From a checkpoint of a small contrastive image-text model: batches of 256.
Rows from block 4 of the image encoder, named by matrix and row number. Each number is 200 + 40 x the weight over its row's rms, rounded and kept within 0 to 999. All counts start at 0.
# convs2: project pointwise conv (encoder.blocks.4.convs.2.weight, 96x384x1x1), inputs 77-153
convs2.23,166,222,197,296,146,167,203,312,179,218,205,179,219,143,150,206,195,202,233,178,101,225,175,174,193,237,158,159,230,171,189,207,246,217,257,238,256,246,222,203,256,245,187,192,254,267,225,199,171,172,268,172,210,189,228,243,258,247,208,200,173,212,205,213,256,182,178,223,248,272,196,274,221,171,174,166,217
convs2.24,183,147,218,116,170,185,193,208,199,228,152,206,196,194,233,150,159,153,220,216,263,272,257,251,221,180,185,276,208,255,220,222,171,262,131,130,265,212,211,165,169,181,243,177,177,157,223,196,220,202,136,249,180,214,224,158,214,140,135,171,166,164,216,225,110,147,261,163,186,205,130,200,228,262,193,167,290
convs2.25,189,272,212,218,177,161,226,223,164,179,171,177,221,191,267,157,163,198,232,179,201,196,253,140,189,201,233,233,218,169,189,178,189,181,161,114,165,168,218,195,206,156,197,194,164,208,180,153,218,156,230,247,218,235,159,152,185,178,219,202,271,201,204,171,232,220,193,266,158,169,179,225,167,220,254,94,240
convs2.26,287,195,196,301,184,160,302,162,197,259,192,189,195,271,269,276,201,164,252,222,153,232,229,255,237,248,143,267,256,217,218,229,261,210,277,139,179,198,141,202,153,206,208,148,105,173,153,168,181,201,278,198,228,269,139,206,192,206,264,248,227,224,130,168,270,230,232,123,198,199,214,136,212,246,181,218,147
convs2.27,189,214,210,201,278,226,119,193,175,252,196,174,165,219,259,259,213,186,197,140,175,107,100,247,235,217,189,121,183,246,179,167,202,92,236,182,221,172,164,202,206,180,206,216,270,186,192,253,199,242,147,158,184,220,205,169,213,209,122,198,175,222,218,201,159,117,120,182,172,240,229,214,174,194,214,154,203
convs2.28,167,252,151,211,160,204,174,210,213,226,188,220,182,248,159,232,225,148,197,150,253,137,186,184,214,222,134,153,261,195,178,258,217,173,190,280,243,309,225,222,132,245,205,221,228,188,204,249,185,231,198,182,221,137,275,251,203,242,244,222,275,209,208,163,179,273,158,168,169,223,218,227,165,223,204,172,230
convs2.29,184,165,183,147,183,244,277,178,216,179,145,201,158,209,198,262,254,218,194,173,158,189,226,213,188,202,232,167,225,269,238,209,161,208,252,229,174,265,238,176,176,248,169,246,183,135,177,181,185,204,209,182,210,176,242,332,174,200,224,243,237,216,159,235,252,173,155,160,216,269,187,187,168,213,157,255,220
convs2.30,181,171,222,149,211,228,220,230,280,194,174,181,134,145,198,226,274,174,166,200,209,207,164,133,222,151,166,113,111,164,224,163,202,177,148,227,216,171,201,223,258,87,178,147,227,171,193,198,68,254,226,172,239,176,115,201,216,191,96,167,181,166,130,197,215,208,161,172,154,230,86,193,117,159,188,156,224
convs2.31,131,246,269,188,237,103,200,182,221,186,242,263,165,290,273,183,216,251,221,190,290,140,211,177,194,201,151,251,149,231,196,197,189,240,165,170,195,202,228,171,150,186,225,214,227,150,267,211,194,235,152,175,203,154,170,197,207,225,178,172,181,178,246,196,202,245,115,205,205,172,197,243,177,221,218,249,211
convs2.32,131,174,254,256,279,117,215,266,183,249,205,169,203,173,264,221,225,155,270,191,152,224,130,150,159,230,133,121,204,229,191,213,232,145,177,112,110,223,243,250,230,131,233,131,137,277,218,186,135,267,269,296,242,178,80,193,204,212,207,183,252,241,168,148,167,227,211,155,140,203,169,176,230,187,244,164,215
convs2.33,173,164,249,217,253,182,165,228,249,166,188,221,226,235,186,218,207,187,163,215,222,183,164,226,159,174,169,216,225,236,175,226,204,208,280,143,143,258,160,211,182,196,155,232,244,161,204,213,290,201,170,122,156,121,146,182,243,185,256,221,182,211,272,133,315,132,107,117,239,161,203,198,241,147,255,195,169
convs2.34,223,218,202,140,235,270,180,213,172,223,190,246,147,177,222,184,267,198,170,166,306,190,230,201,241,180,183,272,218,229,186,205,173,202,121,145,245,244,227,164,141,148,172,125,195,156,205,209,133,228,170,201,192,212,221,203,261,157,195,169,245,174,239,153,232,196,191,142,259,137,198,272,214,299,196,246,216
convs2.35,193,307,185,232,229,184,299,207,260,136,191,159,132,206,135,151,268,220,217,258,218,229,185,182,220,193,215,237,163,267,165,198,227,237,166,190,237,222,217,251,203,192,257,206,147,199,238,171,157,203,213,193,251,209,242,166,160,152,236,203,213,180,189,211,155,270,219,195,203,234,178,194,229,135,171,229,225
convs2.36,248,190,178,195,134,256,255,188,205,218,253,179,221,239,185,239,269,208,152,190,180,163,194,258,283,238,178,310,244,225,196,229,200,224,297,213,244,166,222,185,259,312,220,195,314,216,235,221,264,206,225,210,133,228,194,212,225,251,272,307,185,159,280,220,207,156,111,215,175,233,259,226,188,206,171,143,199
convs2.37,190,316,210,194,236,185,214,271,240,192,180,150,176,222,253,183,268,203,145,230,244,114,266,187,190,148,113,154,163,262,185,201,233,192,239,158,136,186,194,238,254,281,222,177,228,207,212,226,193,271,227,153,202,128,206,209,225,118,163,210,192,185,248,209,131,277,130,191,172,192,170,260,178,210,225,202,225
convs2.38,194,208,266,179,273,162,195,183,176,232,174,175,185,160,216,156,220,205,266,183,237,321,214,156,149,282,187,182,145,268,235,250,205,159,185,260,157,235,237,236,174,133,208,221,211,214,250,231,197,222,207,156,215,184,234,171,220,201,175,202,156,281,204,179,231,189,260,213,136,191,192,200,112,232,203,246,217
convs2.39,205,217,193,232,197,137,214,188,240,309,187,142,155,222,321,265,129,165,221,225,199,160,227,196,247,190,192,165,192,200,224,227,211,115,217,221,229,221,139,163,182,226,235,181,200,146,189,213,226,161,284,250,162,250,166,178,203,230,132,159,208,216,177,209,276,242,249,223,166,238,210,154,161,280,114,129,231
convs2.40,200,168,185,203,184,121,246,258,243,220,228,237,229,177,269,145,273,186,216,149,184,192,184,181,162,234,182,207,162,248,209,115,164,191,170,149,240,267,175,177,146,194,204,242,195,215,193,124,197,172,160,107,195,121,269,183,183,143,209,209,110,162,167,241,210,163,214,282,167,175,257,201,222,200,184,259,214
convs2.41,209,142,124,195,146,117,233,314,220,216,149,212,179,226,243,226,215,268,179,153,209,164,95,172,144,180,191,217,245,209,150,203,233,148,201,154,149,216,170,147,148,191,296,215,121,177,245,170,210,174,203,153,260,149,264,194,174,206,199,176,251,237,228,227,212,145,207,205,184,178,217,210,241,189,179,168,217
convs2.42,243,242,244,194,131,299,152,247,119,202,112,165,245,228,163,203,265,192,144,204,240,190,203,218,155,189,277,172,221,235,207,189,73,174,169,235,119,230,217,155,221,267,178,208,247,213,184,132,243,142,236,228,190,182,303,204,221,220,284,239,241,170,205,176,252,189,185,264,223,195,281,228,204,122,192,159,223
convs2.43,212,216,187,252,177,219,205,294,216,214,256,172,211,168,195,125,214,216,251,222,191,222,228,192,194,252,139,187,297,189,204,122,210,194,284,183,233,236,149,140,204,182,195,257,200,251,209,239,177,216,220,191,225,109,244,223,200,282,239,182,169,191,136,197,243,194,163,242,138,164,200,138,187,223,184,313,154
convs2.44,126,167,210,167,186,170,177,139,119,232,222,226,188,174,148,220,89,211,128,216,154,171,219,185,207,172,215,213,194,204,189,121,162,261,193,207,286,189,143,82,231,168,134,236,115,127,150,190,211,235,163,152,185,162,107,189,203,188,215,206,102,229,212,196,186,227,88,143,235,143,192,168,172,229,259,170,170
convs2.45,192,224,180,231,241,184,197,254,183,263,262,174,209,183,243,256,160,164,222,210,224,230,190,192,236,229,127,192,159,247,178,252,219,136,145,164,156,151,197,205,184,152,211,135,200,190,152,211,117,175,246,106,240,192,159,185,203,150,153,187,199,175,243,212,215,164,170,251,173,187,204,276,220,218,204,129,292
convs2.46,211,237,164,106,204,236,222,192,230,208,194,181,171,212,237,295,222,225,166,258,206,221,170,206,283,143,223,198,124,233,237,232,267,193,158,186,232,175,237,286,299,248,244,102,216,187,163,180,162,184,240,222,206,207,143,240,213,196,224,210,211,187,212,148,144,180,245,208,165,237,257,130,230,214,211,135,146
convs2.47,203,208,186,206,245,129,203,232,172,249,220,139,96,282,309,218,200,256,180,158,176,229,229,204,107,284,189,198,224,215,219,175,236,171,235,151,159,205,199,188,220,288,218,166,207,199,229,235,126,166,172,106,268,184,285,234,213,181,314,294,165,212,201,257,251,223,216,149,131,184,226,199,201,235,217,243,169
convs2.48,159,175,269,155,255,214,199,212,171,245,159,166,241,205,178,203,256,260,176,286,221,225,244,247,245,201,157,202,187,206,205,219,205,181,217,239,210,202,234,181,220,354,146,229,166,239,174,234,199,276,209,171,223,82,217,235,242,231,222,250,192,215,193,192,176,179,215,188,155,250,174,131,188,213,236,168,121
convs2.49,225,172,202,184,229,187,199,160,257,164,187,175,202,221,172,226,239,162,159,181,173,264,264,214,179,172,202,203,170,129,228,171,148,217,207,204,204,246,224,204,236,281,204,188,205,231,207,238,196,173,168,191,158,206,177,260,222,266,292,252,195,162,211,200,229,238,206,226,186,243,248,189,174,233,226,199,133
convs2.50,169,205,207,139,189,60,242,213,231,253,179,211,256,257,228,160,195,185,231,169,200,225,197,179,148,302,101,152,191,168,172,200,218,154,160,122,130,272,185,161,276,172,236,179,153,267,200,236,215,261,227,168,205,222,194,166,185,199,208,165,285,215,188,121,172,255,182,212,166,157,217,196,105,195,199,198,186
convs2.51,228,154,240,266,218,265,214,257,132,143,129,156,192,128,175,166,109,232,259,200,249,203,128,174,222,175,239,235,180,201,247,229,200,215,133,218,237,191,139,192,197,214,176,221,227,281,190,205,182,190,210,196,180,305,234,207,159,275,230,182,157,205,164,209,229,195,260,225,160,152,228,190,243,193,197,220,177
convs2.52,245,194,192,205,292,235,157,131,261,181,247,204,191,217,186,199,294,129,181,265,139,201,201,271,210,157,261,244,186,166,250,173,173,185,351,231,212,195,193,258,163,281,196,237,181,189,155,198,218,184,175,189,138,210,214,232,134,185,189,244,203,155,188,184,203,174,101,193,153,221,174,123,174,233,199,263,167
convs2.53,224,150,182,184,234,212,157,203,229,199,139,170,137,245,281,183,196,169,195,90,197,243,178,194,200,207,194,195,206,193,220,182,144,143,194,174,156,295,117,189,200,196,246,189,163,213,175,237,143,172,161,135,157,164,194,215,152,178,206,135,168,169,151,224,292,161,214,148,204,234,144,269,227,262,214,170,170
convs2.54,262,182,224,176,257,243,184,140,149,138,198,217,126,143,99,142,185,230,168,186,214,232,251,157,177,268,202,227,186,241,196,181,252,145,258,202,115,211,251,195,148,164,156,266,190,234,203,201,238,234,197,166,233,187,188,147,230,158,176,232,168,219,189,190,188,206,213,298,180,228,184,45,229,156,241,200,226
convs2.55,236,199,239,172,150,164,83,267,200,288,153,227,205,169,234,217,223,176,125,176,229,182,207,266,281,152,235,173,209,179,231,222,172,154,167,175,154,193,202,187,195,178,133,190,198,254,240,247,252,220,163,233,134,110,181,201,225,247,174,214,235,195,240,186,230,216,139,274,131,212,192,212,166,204,231,128,182
convs2.56,207,199,260,249,202,219,260,170,193,162,217,237,203,237,220,153,268,225,214,193,318,210,227,180,135,156,235,318,180,188,227,185,162,227,84,170,193,166,203,182,166,197,251,190,249,232,194,160,176,194,172,249,208,188,250,226,246,178,224,192,216,239,207,277,164,197,241,236,171,189,246,213,143,219,239,249,192
convs2.57,136,178,242,191,160,172,163,208,162,317,215,174,163,205,287,203,177,139,243,136,224,179,286,206,193,201,186,139,177,146,214,202,233,222,204,109,217,200,280,206,204,155,164,253,220,172,212,169,188,233,212,167,227,179,257,101,190,282,184,201,237,193,221,199,216,281,177,152,197,170,190,292,235,246,173,177,233
convs2.58,167,137,115,240,121,237,286,182,179,145,175,153,259,248,200,237,195,239,215,211,219,182,225,158,229,219,116,232,204,160,123,221,172,211,134,205,268,178,221,179,153,217,260,169,312,252,226,189,147,182,284,214,210,200,220,226,198,273,202,235,155,153,185,209,260,178,221,180,150,244,221,173,233,186,162,131,198
convs2.59,207,179,192,196,180,276,129,240,190,253,177,175,235,164,156,203,227,247,141,168,289,122,234,155,226,144,206,146,153,243,145,195,160,150,156,164,199,167,198,227,177,269,202,184,202,199,222,160,204,192,132,222,143,218,256,169,173,107,183,230,196,172,197,189,185,203,203,203,288,208,202,251,166,270,190,163,187
convs2.60,116,171,190,148,201,150,206,195,218,172,206,224,153,197,123,207,219,178,237,200,228,194,191,186,332,261,162,229,262,214,159,261,176,228,139,153,265,216,191,268,99,206,134,208,249,268,248,111,228,212,223,269,119,259,192,179,202,168,169,191,171,223,187,233,60,232,166,159,230,200,191,109,174,207,235,196,134
convs2.61,225,252,221,227,203,203,224,208,224,232,250,107,197,224,222,261,231,199,215,143,146,141,179,228,270,165,233,150,201,159,231,166,194,160,156,208,313,210,189,142,266,217,213,203,239,217,165,195,182,159,199,232,169,200,186,254,144,212,187,196,164,124,213,205,228,166,208,186,240,217,155,217,169,213,230,160,191
convs2.62,240,229,233,222,214,167,196,172,254,237,261,238,223,211,263,252,266,214,252,183,218,106,135,231,264,211,198,227,174,180,218,241,204,175,141,187,219,236,228,283,209,263,235,185,254,208,197,232,155,190,246,202,147,195,176,246,161,191,184,211,260,220,154,208,257,195,206,245,151,259,218,133,121,256,150,134,184
convs2.63,210,294,155,216,141,196,256,219,178,182,252,152,182,246,227,200,141,223,207,140,174,220,208,212,133,192,174,194,216,186,133,175,130,225,167,125,188,261,213,134,231,192,265,224,188,164,247,153,216,187,231,243,256,164,165,255,209,237,251,164,236,194,206,161,240,257,202,188,267,202,179,258,304,243,218,159,279
convs2.64,220,185,202,255,233,181,234,82,273,226,272,215,255,207,179,186,218,114,205,182,146,228,150,235,187,156,159,235,205,197,235,226,201,220,204,274,289,170,245,242,112,156,255,188,196,194,199,237,164,197,262,212,152,184,149,228,135,130,161,209,123,206,174,254,143,219,226,170,191,275,199,192,170,182,162,144,228