python train.py --encoder_arch="coatnet" --model="contrastive image-text model" --dataset="photos with spoken descriptions (Open Images, Localized Narratives)" --train_examples=203450 --image_size=64 --crop_scale_min=0.7 --horizontal_flip=true --translate=0.06 --color_jitter=0.2 --tokenizer="word" --vocab_size=4585 --loss="sigmoid" --embed_dim=384 --encoder_norm="layernorm" --encoder_norm_position="pre" --encoder_activation="star_relu" --encoder_mlp_ratio=4 --encoder_head_dim=48 --encoder_fused_qkv=true --encoder_qk_norm=true --encoder_layer_scale_init=0.01 --encoder_parallel_block=false --encoder_inner_norm=false --encoder_patch_size=[4, 4] --encoder_conv_stem=false --encoder_depths=[4, 7, 4] --encoder_widths=[48, 96, 192] --text_encoder_causal=true --text_encoder_width=128 --text_encoder_layers=8 --text_encoder_norm="layernorm" --text_encoder_norm_position="res_post" --text_encoder_activation="geglu" --text_encoder_mlp_ratio=2.67 --text_encoder_head_dim=64 --text_encoder_fused_qkv=false --text_encoder_bias="all" --text_encoder_qk_norm=true --text_encoder_layer_scale_init=1.0 --text_encoder_parallel_block=false --text_encoder_inner_norm=true --text_encoder_positions="learned" --init="kaiming_normal" --residual_init="none" --optimizer="adamw" --learning_rate=0.0011 --beta1=0.9 --beta2=0.999 --eps=1e-06 --max_grad_norm=0.5 --ema_decay=0.995 --max_steps=6300 --batch_size=256 --epochs=7.9 --lr_schedule="wsd_sqrt" --decay_fraction=0.3 --final_lr_fraction=0.05 --warmup_steps=630 --weight_decay=0.3
Rows from block 4 of the text encoder, named by matrix and row number. Rows with one number belong to one attention dimension. Each number is 500 + 40 x the weight over its row's rms, rounded and kept within 0 to 999. All counts start at 0. Numbers have three digits each. After the name is the row's rms in percent of the matrix's.
# q: attention query (text_encoder.blocks.4.attn.q.weight, 128x128), inputs 64-127
# k: attention key (text_encoder.blocks.4.attn.k.weight, 128x128), inputs 64-127
q.77 102:549536488434542506440487522435411455550516550543552490579465485520560481498546456525442485499484497603447458555607526488477535505517508522476512501490537468513518511459483502515501520559525540
q.78 101:510492484452450475491513482500531453536524501465512479502496538503501529465481480479562470473512428482481460553463469488496550578504459472459475501479481479463516465484493548535445556424539475
q.79 137:500431515493496449539544480488471491501549430478484476536454523520503558492401558529449587462490510464562532499490539519456465511415442436494390471463500537556499545483462528487463497517449524
q.80 089:508578456549524480472526522534532510514448488495529508407550534486485463495521514444581475543522475500508534422394532471567488478549480545469602494475500553459506460505497456473492505486536536
q.81 106:495472487424495500437537457487556420509508440474510511428504554495564523497425519483525508493450433436524520456464511550475494515467441396497484486434502514530540506488523539544485533456465543
q.82 098:493459504486516443507460526526396433507498484547461455519486437459524514430459429481472510518540451537418429554464516582507484513510545518498498530490540503504476507503476564568529458429499472
q.83 092:490557469554486517468520554548586502507464542477495468440583510500494476560549491456562479553484503506526521448525489494494483478562494611489576512497501493530538477479556543526482538433515483
q.84 119:398607470547508493503474475522466518512532508483463447518559544513496483482572491480518500528502476505432486466539463486548535479608527508442521526552455436458580476493553538536472464487527484
q.85 101:565488503503494517480505545517500527496420536496520559496431425511577486494484516536446513516481560538500520505534469485502442499503557445544488464462531483539379476556488479441503491573503529
q.86 108:399457524592525508519435511572523435463534449540475443497543553514448530513509534564528551498509437436482512427490515487498507412563545516501508523537524526517591541443531506556438443463485492
q.87 095:474509479522499488525417550509484519489467487489522538602499500521518498496573532458500521537490563504537451519543473481504491474484526555459494515529492492488458462497536464482484421551456496
q.88 109:450562473522453469422539527563553539504515521499521516434527471457476413498522499433600466494504550478529507441454466462565493519515487514451548509446482478464551443517526462412513520444442495
q.89 108:452487468480510513474525486524596482510487456500439489446549527484463449552575530508569437536512514444537482454501436460548486501515564485462520545520420474449454450530574467466515501489496531
q.90 098:505568491467450483520533475570549505529481484470467559459444530525540531548495451491540468462460525467513531437478502456501496571436475416465478474476478524441442521519514461465502518548454583
q.91 089:481418502491448554486554501499508506512514519512521451515490527471505532455422561448521537465490478529558507461440500562468479514505499499501454467481506579598501498508481527474499569455460454
q.92 089:527517511529568452597418511445491495463532463549444511493475529479477519485454448588451455480503490468478491535512547481490501475464532556508528448532501459497524496566487444531590414552547482
q.93 114:551454555531461551510473561521436541500475540543538512617472395485489460489476482492435487542499496533493517551531489481464508527567550520484536495463563517547503454523521465495527467489521490
q.94 104:493589530538484517488443506568465532536556522566524456563495440456519478544527512492532485554502466494514487507496457507499525433568575495501490559483555454506501445468536533521487455520550444
q.95 109:573525508473534508537437484447440491467525463485515577539440512465483570442482502541448459482523468532512474570500552544434516475441516526556495492512534530507502537468440473554482422492561492
q.96 092:524455458503532467534477479478462522492503571442544590550475506522509493536493502451439534468448541512499571589509502427471489620400468441561483450504519512512450501490484470532475479569474545
q.97 094:510440512538451519526468556495452528463504482508524477537537486518493513463501507521475460496552490571503447586555417541551503504559520572495465468508519553564471483483480497498517453459506522
q.98 091:457432490473509487576475462433398508481524475494502478572531506515529520457529554608430559482505508553511454539523498586464466523472510517504460502532510520489468582467479557547432418518491486
q.99 103:376438462507468440534535503491544507473572484507438461463581591504432493553545521535575591433514483494523552411462544474503452496475456501523486487502418510496537572528509559504482480452458495
q.100 095:493525483514535448517499461505513494461523493486504563422477508471513533516445495500545524484495501468496537443500583542450474478439452436583500469460547501509452537567502519533482494576554474
q.101 086:467556461548538506415488489531492461515488513511549523500518491492508470484524512521505369581470440550451426583488427536486531532549554549478553555552504461495496450436531458525514473506538473
q.102 112:487522482542454506486500567513488476515460512461487482503551435562530442459527487516494464567536526541475445543565439481533485481628560521490565507528552476428432449531522449488530520551532492
q.103 079:492466501491531535522579506428468546531494503524488518553449467532560470457542474525466589559485474473506516552481548532487493540498536481504519549567484466490526476481475504497509508603475491
q.104 098:441521530519432473590492547551444504513511492506461469541566474513469498524582500463496444510505594452514464495473392520552509515545565560462483531541494511511469456564478500458508486484428524
q.105 090:472587516536565498543398493509487500516546424543547482517454462437477512503548488494484456542506450518484393555559539548487588447486588463457496539520481496446497491437446514540486448513527469
q.106 101:500510528527481515608515523486461523458487445481458512539490522564488567442468489491389556446487553468562538527492528457522468530431512494550445456437513561516471535494457554529462431531446534
q.107 110:558520561525446579516541548504432555541411552486528524499475406453493415466513535419498483501526524544499496527539439491517504486536521531591544496498561492554449450533470477493538521452489468
q.108 109:439471420497484499470592492484568517510503532485523532445536556450432484559495486437593503502516534473516560456420502486532457590527449456472500466448479514502518475485519496400527526466443530
q.109 098:483423516541482482485584567499473530488460457561503509493516439449454469460415489491518470494484464489517568503467461530470474553517492533495495500480568542577531485457479523499504514429426486
q.110 091:516480484446477536536470452464451529505487533485513551550446487535523499461516420515462455481487482606490430547586486501489559581511487480446489502499501489510506503505505469483462524557506513
q.111 084:515494414505508504511497476521498520515454503437577556478478516517553453494542544500518444504576523491461456546566414538596473449488523520539594512485538494490416423559571495486515553486460470
q.112 074:442557511506450440540470524504462456550524577480475495512416452530523472456517465498514485492515510492463450507558469514490501513522534563480503544526502404498496497514460516620477506461526446
q.113 098:495538525518504508440474476448432520545505576547546562511422436447473493437476481500473455544530499562491502509536506519441522543462524548536523562514558502474549513413501482594500479423534457
q.114 103:521472423457491497609489465423438535464527457491524501567504584553531542524526566571446492493503553508515500541518513551534506484424501535499490494512425524454471490538491511483517462589465495
q.115 094:553474460440530475500567484466520495473472477485484522417539571510443522557413509480581574453546480498516577511436575512477524569436442475530515455467492529475510495512511571526515550431473489
q.116 080:410510549569456529616494505486449533491491492542420455512478539465406555474539464453503537487477464509546512501517464539497518507492497533532497488523472514487555517434447581528468495449480514
q.117 100:444452440507429502539544457501582544471519424430508544473510550536504526578478554465509487481513580484530540518500497467484474497432448422513518453478403525491404512522524503429502503551413552
q.118 103:541561493448515534441515474461553534599452563473584562443450489497493466544496422475541492512441508488475481534499544446522540541464516462476547515429496461468519447511488498437524566550528521
k.77 107:542491469487489500497464478576526496473485602472514503484512565456452584529524530453565502503440412489464560468445486532504511460514528488501555494512427522438460497543601517496495463543442528
k.78 106:435528466498458468497456577532505524470431479532492447437479564477450543497484485471523550549503512491521472447480477490522417542522457523458474485543504561514518465425470441397561491507438575
k.79 111:484553439505507489469477483483525462512488428464507513467533534523554418519465486503462442484530536496509470555539483497565528557533469497436459449509537422542520422452479456528503501491480534
k.80 107:523467569537530535485492489503486484504490509519515485454404413495486412391524527476472454555540521498494473500530482537516529480542563518540500554442461445434452517504455564505534486488610486
k.81 093:461543473542502509502518578567494475525452412509511484508479531515467464479443460509465449500538548540514480555525425495578409564466509576535478460524524491545539464459424450495537484403469464
k.82 099:583532514479478505490569534501477530476473516463521523526475465476492547510475475502499525530501446532454480519475466466539470491583579542511494487528458544521427443507499504456491489547511526
k.83 089:533421528477543563494488480470476497510439557555563534535480445522454533428508521426506502609486461503475484573482507550495528489498544456536528527473483534419463526532474537450504468519562495
k.84 111:454429505506549492489515430476505503507436576512539524464494471498479575488494576526501522485496501490531558518464550525415470492506470513583487495421503583505453585531540526425551473510541464
k.85 096:570536489456547521513484529537510492510534469477479505583468554504516456516504440480545467522503452423462434516540556450507559527475509472465518530554494442436487464489548516566516484492440509
k.86 115:469446539527461566512474506469452526533499517455569519522506422499500500487415518557401477536536509572509501574472501570480431522464503548505468467401544493557500559553494484472521485489533485
k.87 090:563421462452476509485475517498561523560486579484508554488575523550496600458477523524434558444436464479483554533513505559456443448547455510511537492479503520519519510571530446526479514589521506
k.88 092:467473506494520505530506532475429532499537503568536512499458430515416483443504512456531469568525529444522495417567531461452461533493528531523491588467470506418463562515474468467539504464560516
k.89 107:462473528517471459499492491461473504529488539491547517460508416475444486444545523485405519478554560559519539483478536513441456545446510583555490541414494557495536558535426453478551462466551446
k.90 090:447519466555468392515499504470507486512514442475494520478507537548506447505475527488472473459574505474543445470529487444483484571420438496488544496433445499477546474430453471590545509415480497
k.91 085:494496429491503534508454557524533487516531425521464457544481548530545499507428512563520513473529492483478415521540506505585478567518492501455464515534555462539519473486541459481526496508561489
k.92 084:561490531501493494494547459493515512525496539474495497431492450442524478535533546565466522523465538525469468469499484455445561404533535513564551492442548509524500484508438526461433496495421488
k.93 106:563465525465513510496524473522561511519495551471496512579520486538521551523561476524558530510430426479490490505484518509511505449565539455500541542532445450434434471534593510530419482546480531
k.94 110:525462512482492479529498519495520525480505583439525579568528392496488536460558453538490499521484479532463526552443492494474473464527550550516521473444476461474405522585526536452461491520470470
k.95 103:483499571483484449485518510508548545512512529449496469486542534452544485515514462524527499424495480515489494503493420462542547384550537480504469438522528429563479452493555539498470548498433500
k.96 094:452522435493525461511490538503555486438490485495496506446513651507525523534494500510554493443484468442469502533522462522478549497479415472475513501462488442507491422443555477544475529510443563
k.97 107:470539512470556494477445499555507477500560512506497451499490540528542501502429495523535554512467439459491439460498535498552577515565501510473495501491468466566535523445584523568522521548542550
k.98 097:488552447484510512474484505501540509472526474449457493499549546513521567507415562571504538503455511528501538535545492508570464562476451503404444441514545505541540506483534515478509507537486510
k.99 113:454485489522479501508461486502470480509499432557545444439502524515474509478452574521456497527529558493522499500513475537534481516464439496434427489479533537544529507484428499465543486510573516
k.100 096:541517509575509478482534516503498527515497486506485450458485483467508380519523462453526468567566522530491484501480474490549519433502571502523473537534544474491463498476427554470492507451456478
k.101 092:512434546436511498508513485493489525489484578537471526509524452468466601450531468481518527496464477496489521498481531450488537463541545496599563499476479563487457537547512524449519454533532532
k.102 112:529506530511549491471530472496508504483489574537497542541492416499465521494520513471516493523475450499467476448473596459459457510478507517540564589496460580473455508542485533470493425525516500
k.103 083:514495445491419486537473524476565529428504507509505466555557614521532596567493484510517550436468523457489535478499520442521465537448438509463483464520522540491484534486583471517489509521463505
k.104 093:490483532463471488513516451434450532537553526508567577531476452555527516505453518539431553396474502502529490498522584529414521531475437527492511483436525518540552513521546457498477531507559472
k.105 109:540442532489459493517549462511506508492436579439491572533525399474487546484536518546451502502549510570470577484436487504464513462500504547571556465434512506527470539585505514477501475517440480
k.106 098:468493513476496499505524512485552522558552496458492498497510603525611450549425531535466485461499542537502435512465527516511515559448416526393466474488501489505530430468508492515505542550482515
k.107 103:506493525434488493544500524514475519504517546518462461564457531583498479562498463485570513521514415439451470480460519501491563457536523466500535578552457494408447483548518547499486506525540503
k.108 106:426518499523466503501453488515446507461514459513523461406481506504444513446489534487519498477576551473495469444596474507468493524473551480493498537517487507454564553459469445539516536475541526
k.109 091:545512513436465572497465536507460500494549485512529482572462517510494499468499430567538516488496478468463452527513479509533502485526569472497548520551506474431435469455554482563486531578554538
k.110 098:480510485517516443480470519495547486513475519512452531485530591506561544528462493466599602487444453511552548456488501512521500449498450467506531448473406489505498478508572454559480503499500505
k.111 081:474544497431512494502513530495505498465556546568410463533445544483423417446536465455554497502530494484525566463532552454423511540526544462533480511535550532482527557558467516479478513471516536
k.112 077:519475527476523565498512447519482549499461532533497570562462498460498580541528441506548547509470442478485514486419534464452492478531495496542563490498536582496445515491473541398522517521478534
k.113 099:554505518487470486525521495476489515482460570457480459516507493500515572514562460454537496529456426496471539501423448500531508363543546493510523530553440542448391471548554510467441528527511550
k.114 106:471501467509474475501503518527521500525528452482451482481562547467526476533465494519489552454446499514541540442516453499450512502497411508410422454471524464587589516455509511493479561493471473
k.115 100:484555472506506530506462480550478443492425440556470455440469568533463471496504473511507448527551525485521450530480435488522493537543470466446429454552498541488537487426445489469507510542541532
k.116 078:544456490505494453512497475476473521512504549475548550498475491472559517477449512509465490555521565506553502561511485526454498472508471489479510481500502430485451524548527446535496549562543492
k.117 100:464540465535564450509440516517482446499530462544473445434508549502500470465474490449479488508508512517534498451520494529488513573432449515441427494517567479497610526421418489485514533469513473
k.118 096:509442455483490461546477498489545507514466504491460516462498515483451513465552498434515490507523516473506510484491510496514522477466529469537550536474458551394471505552498448493464505502502476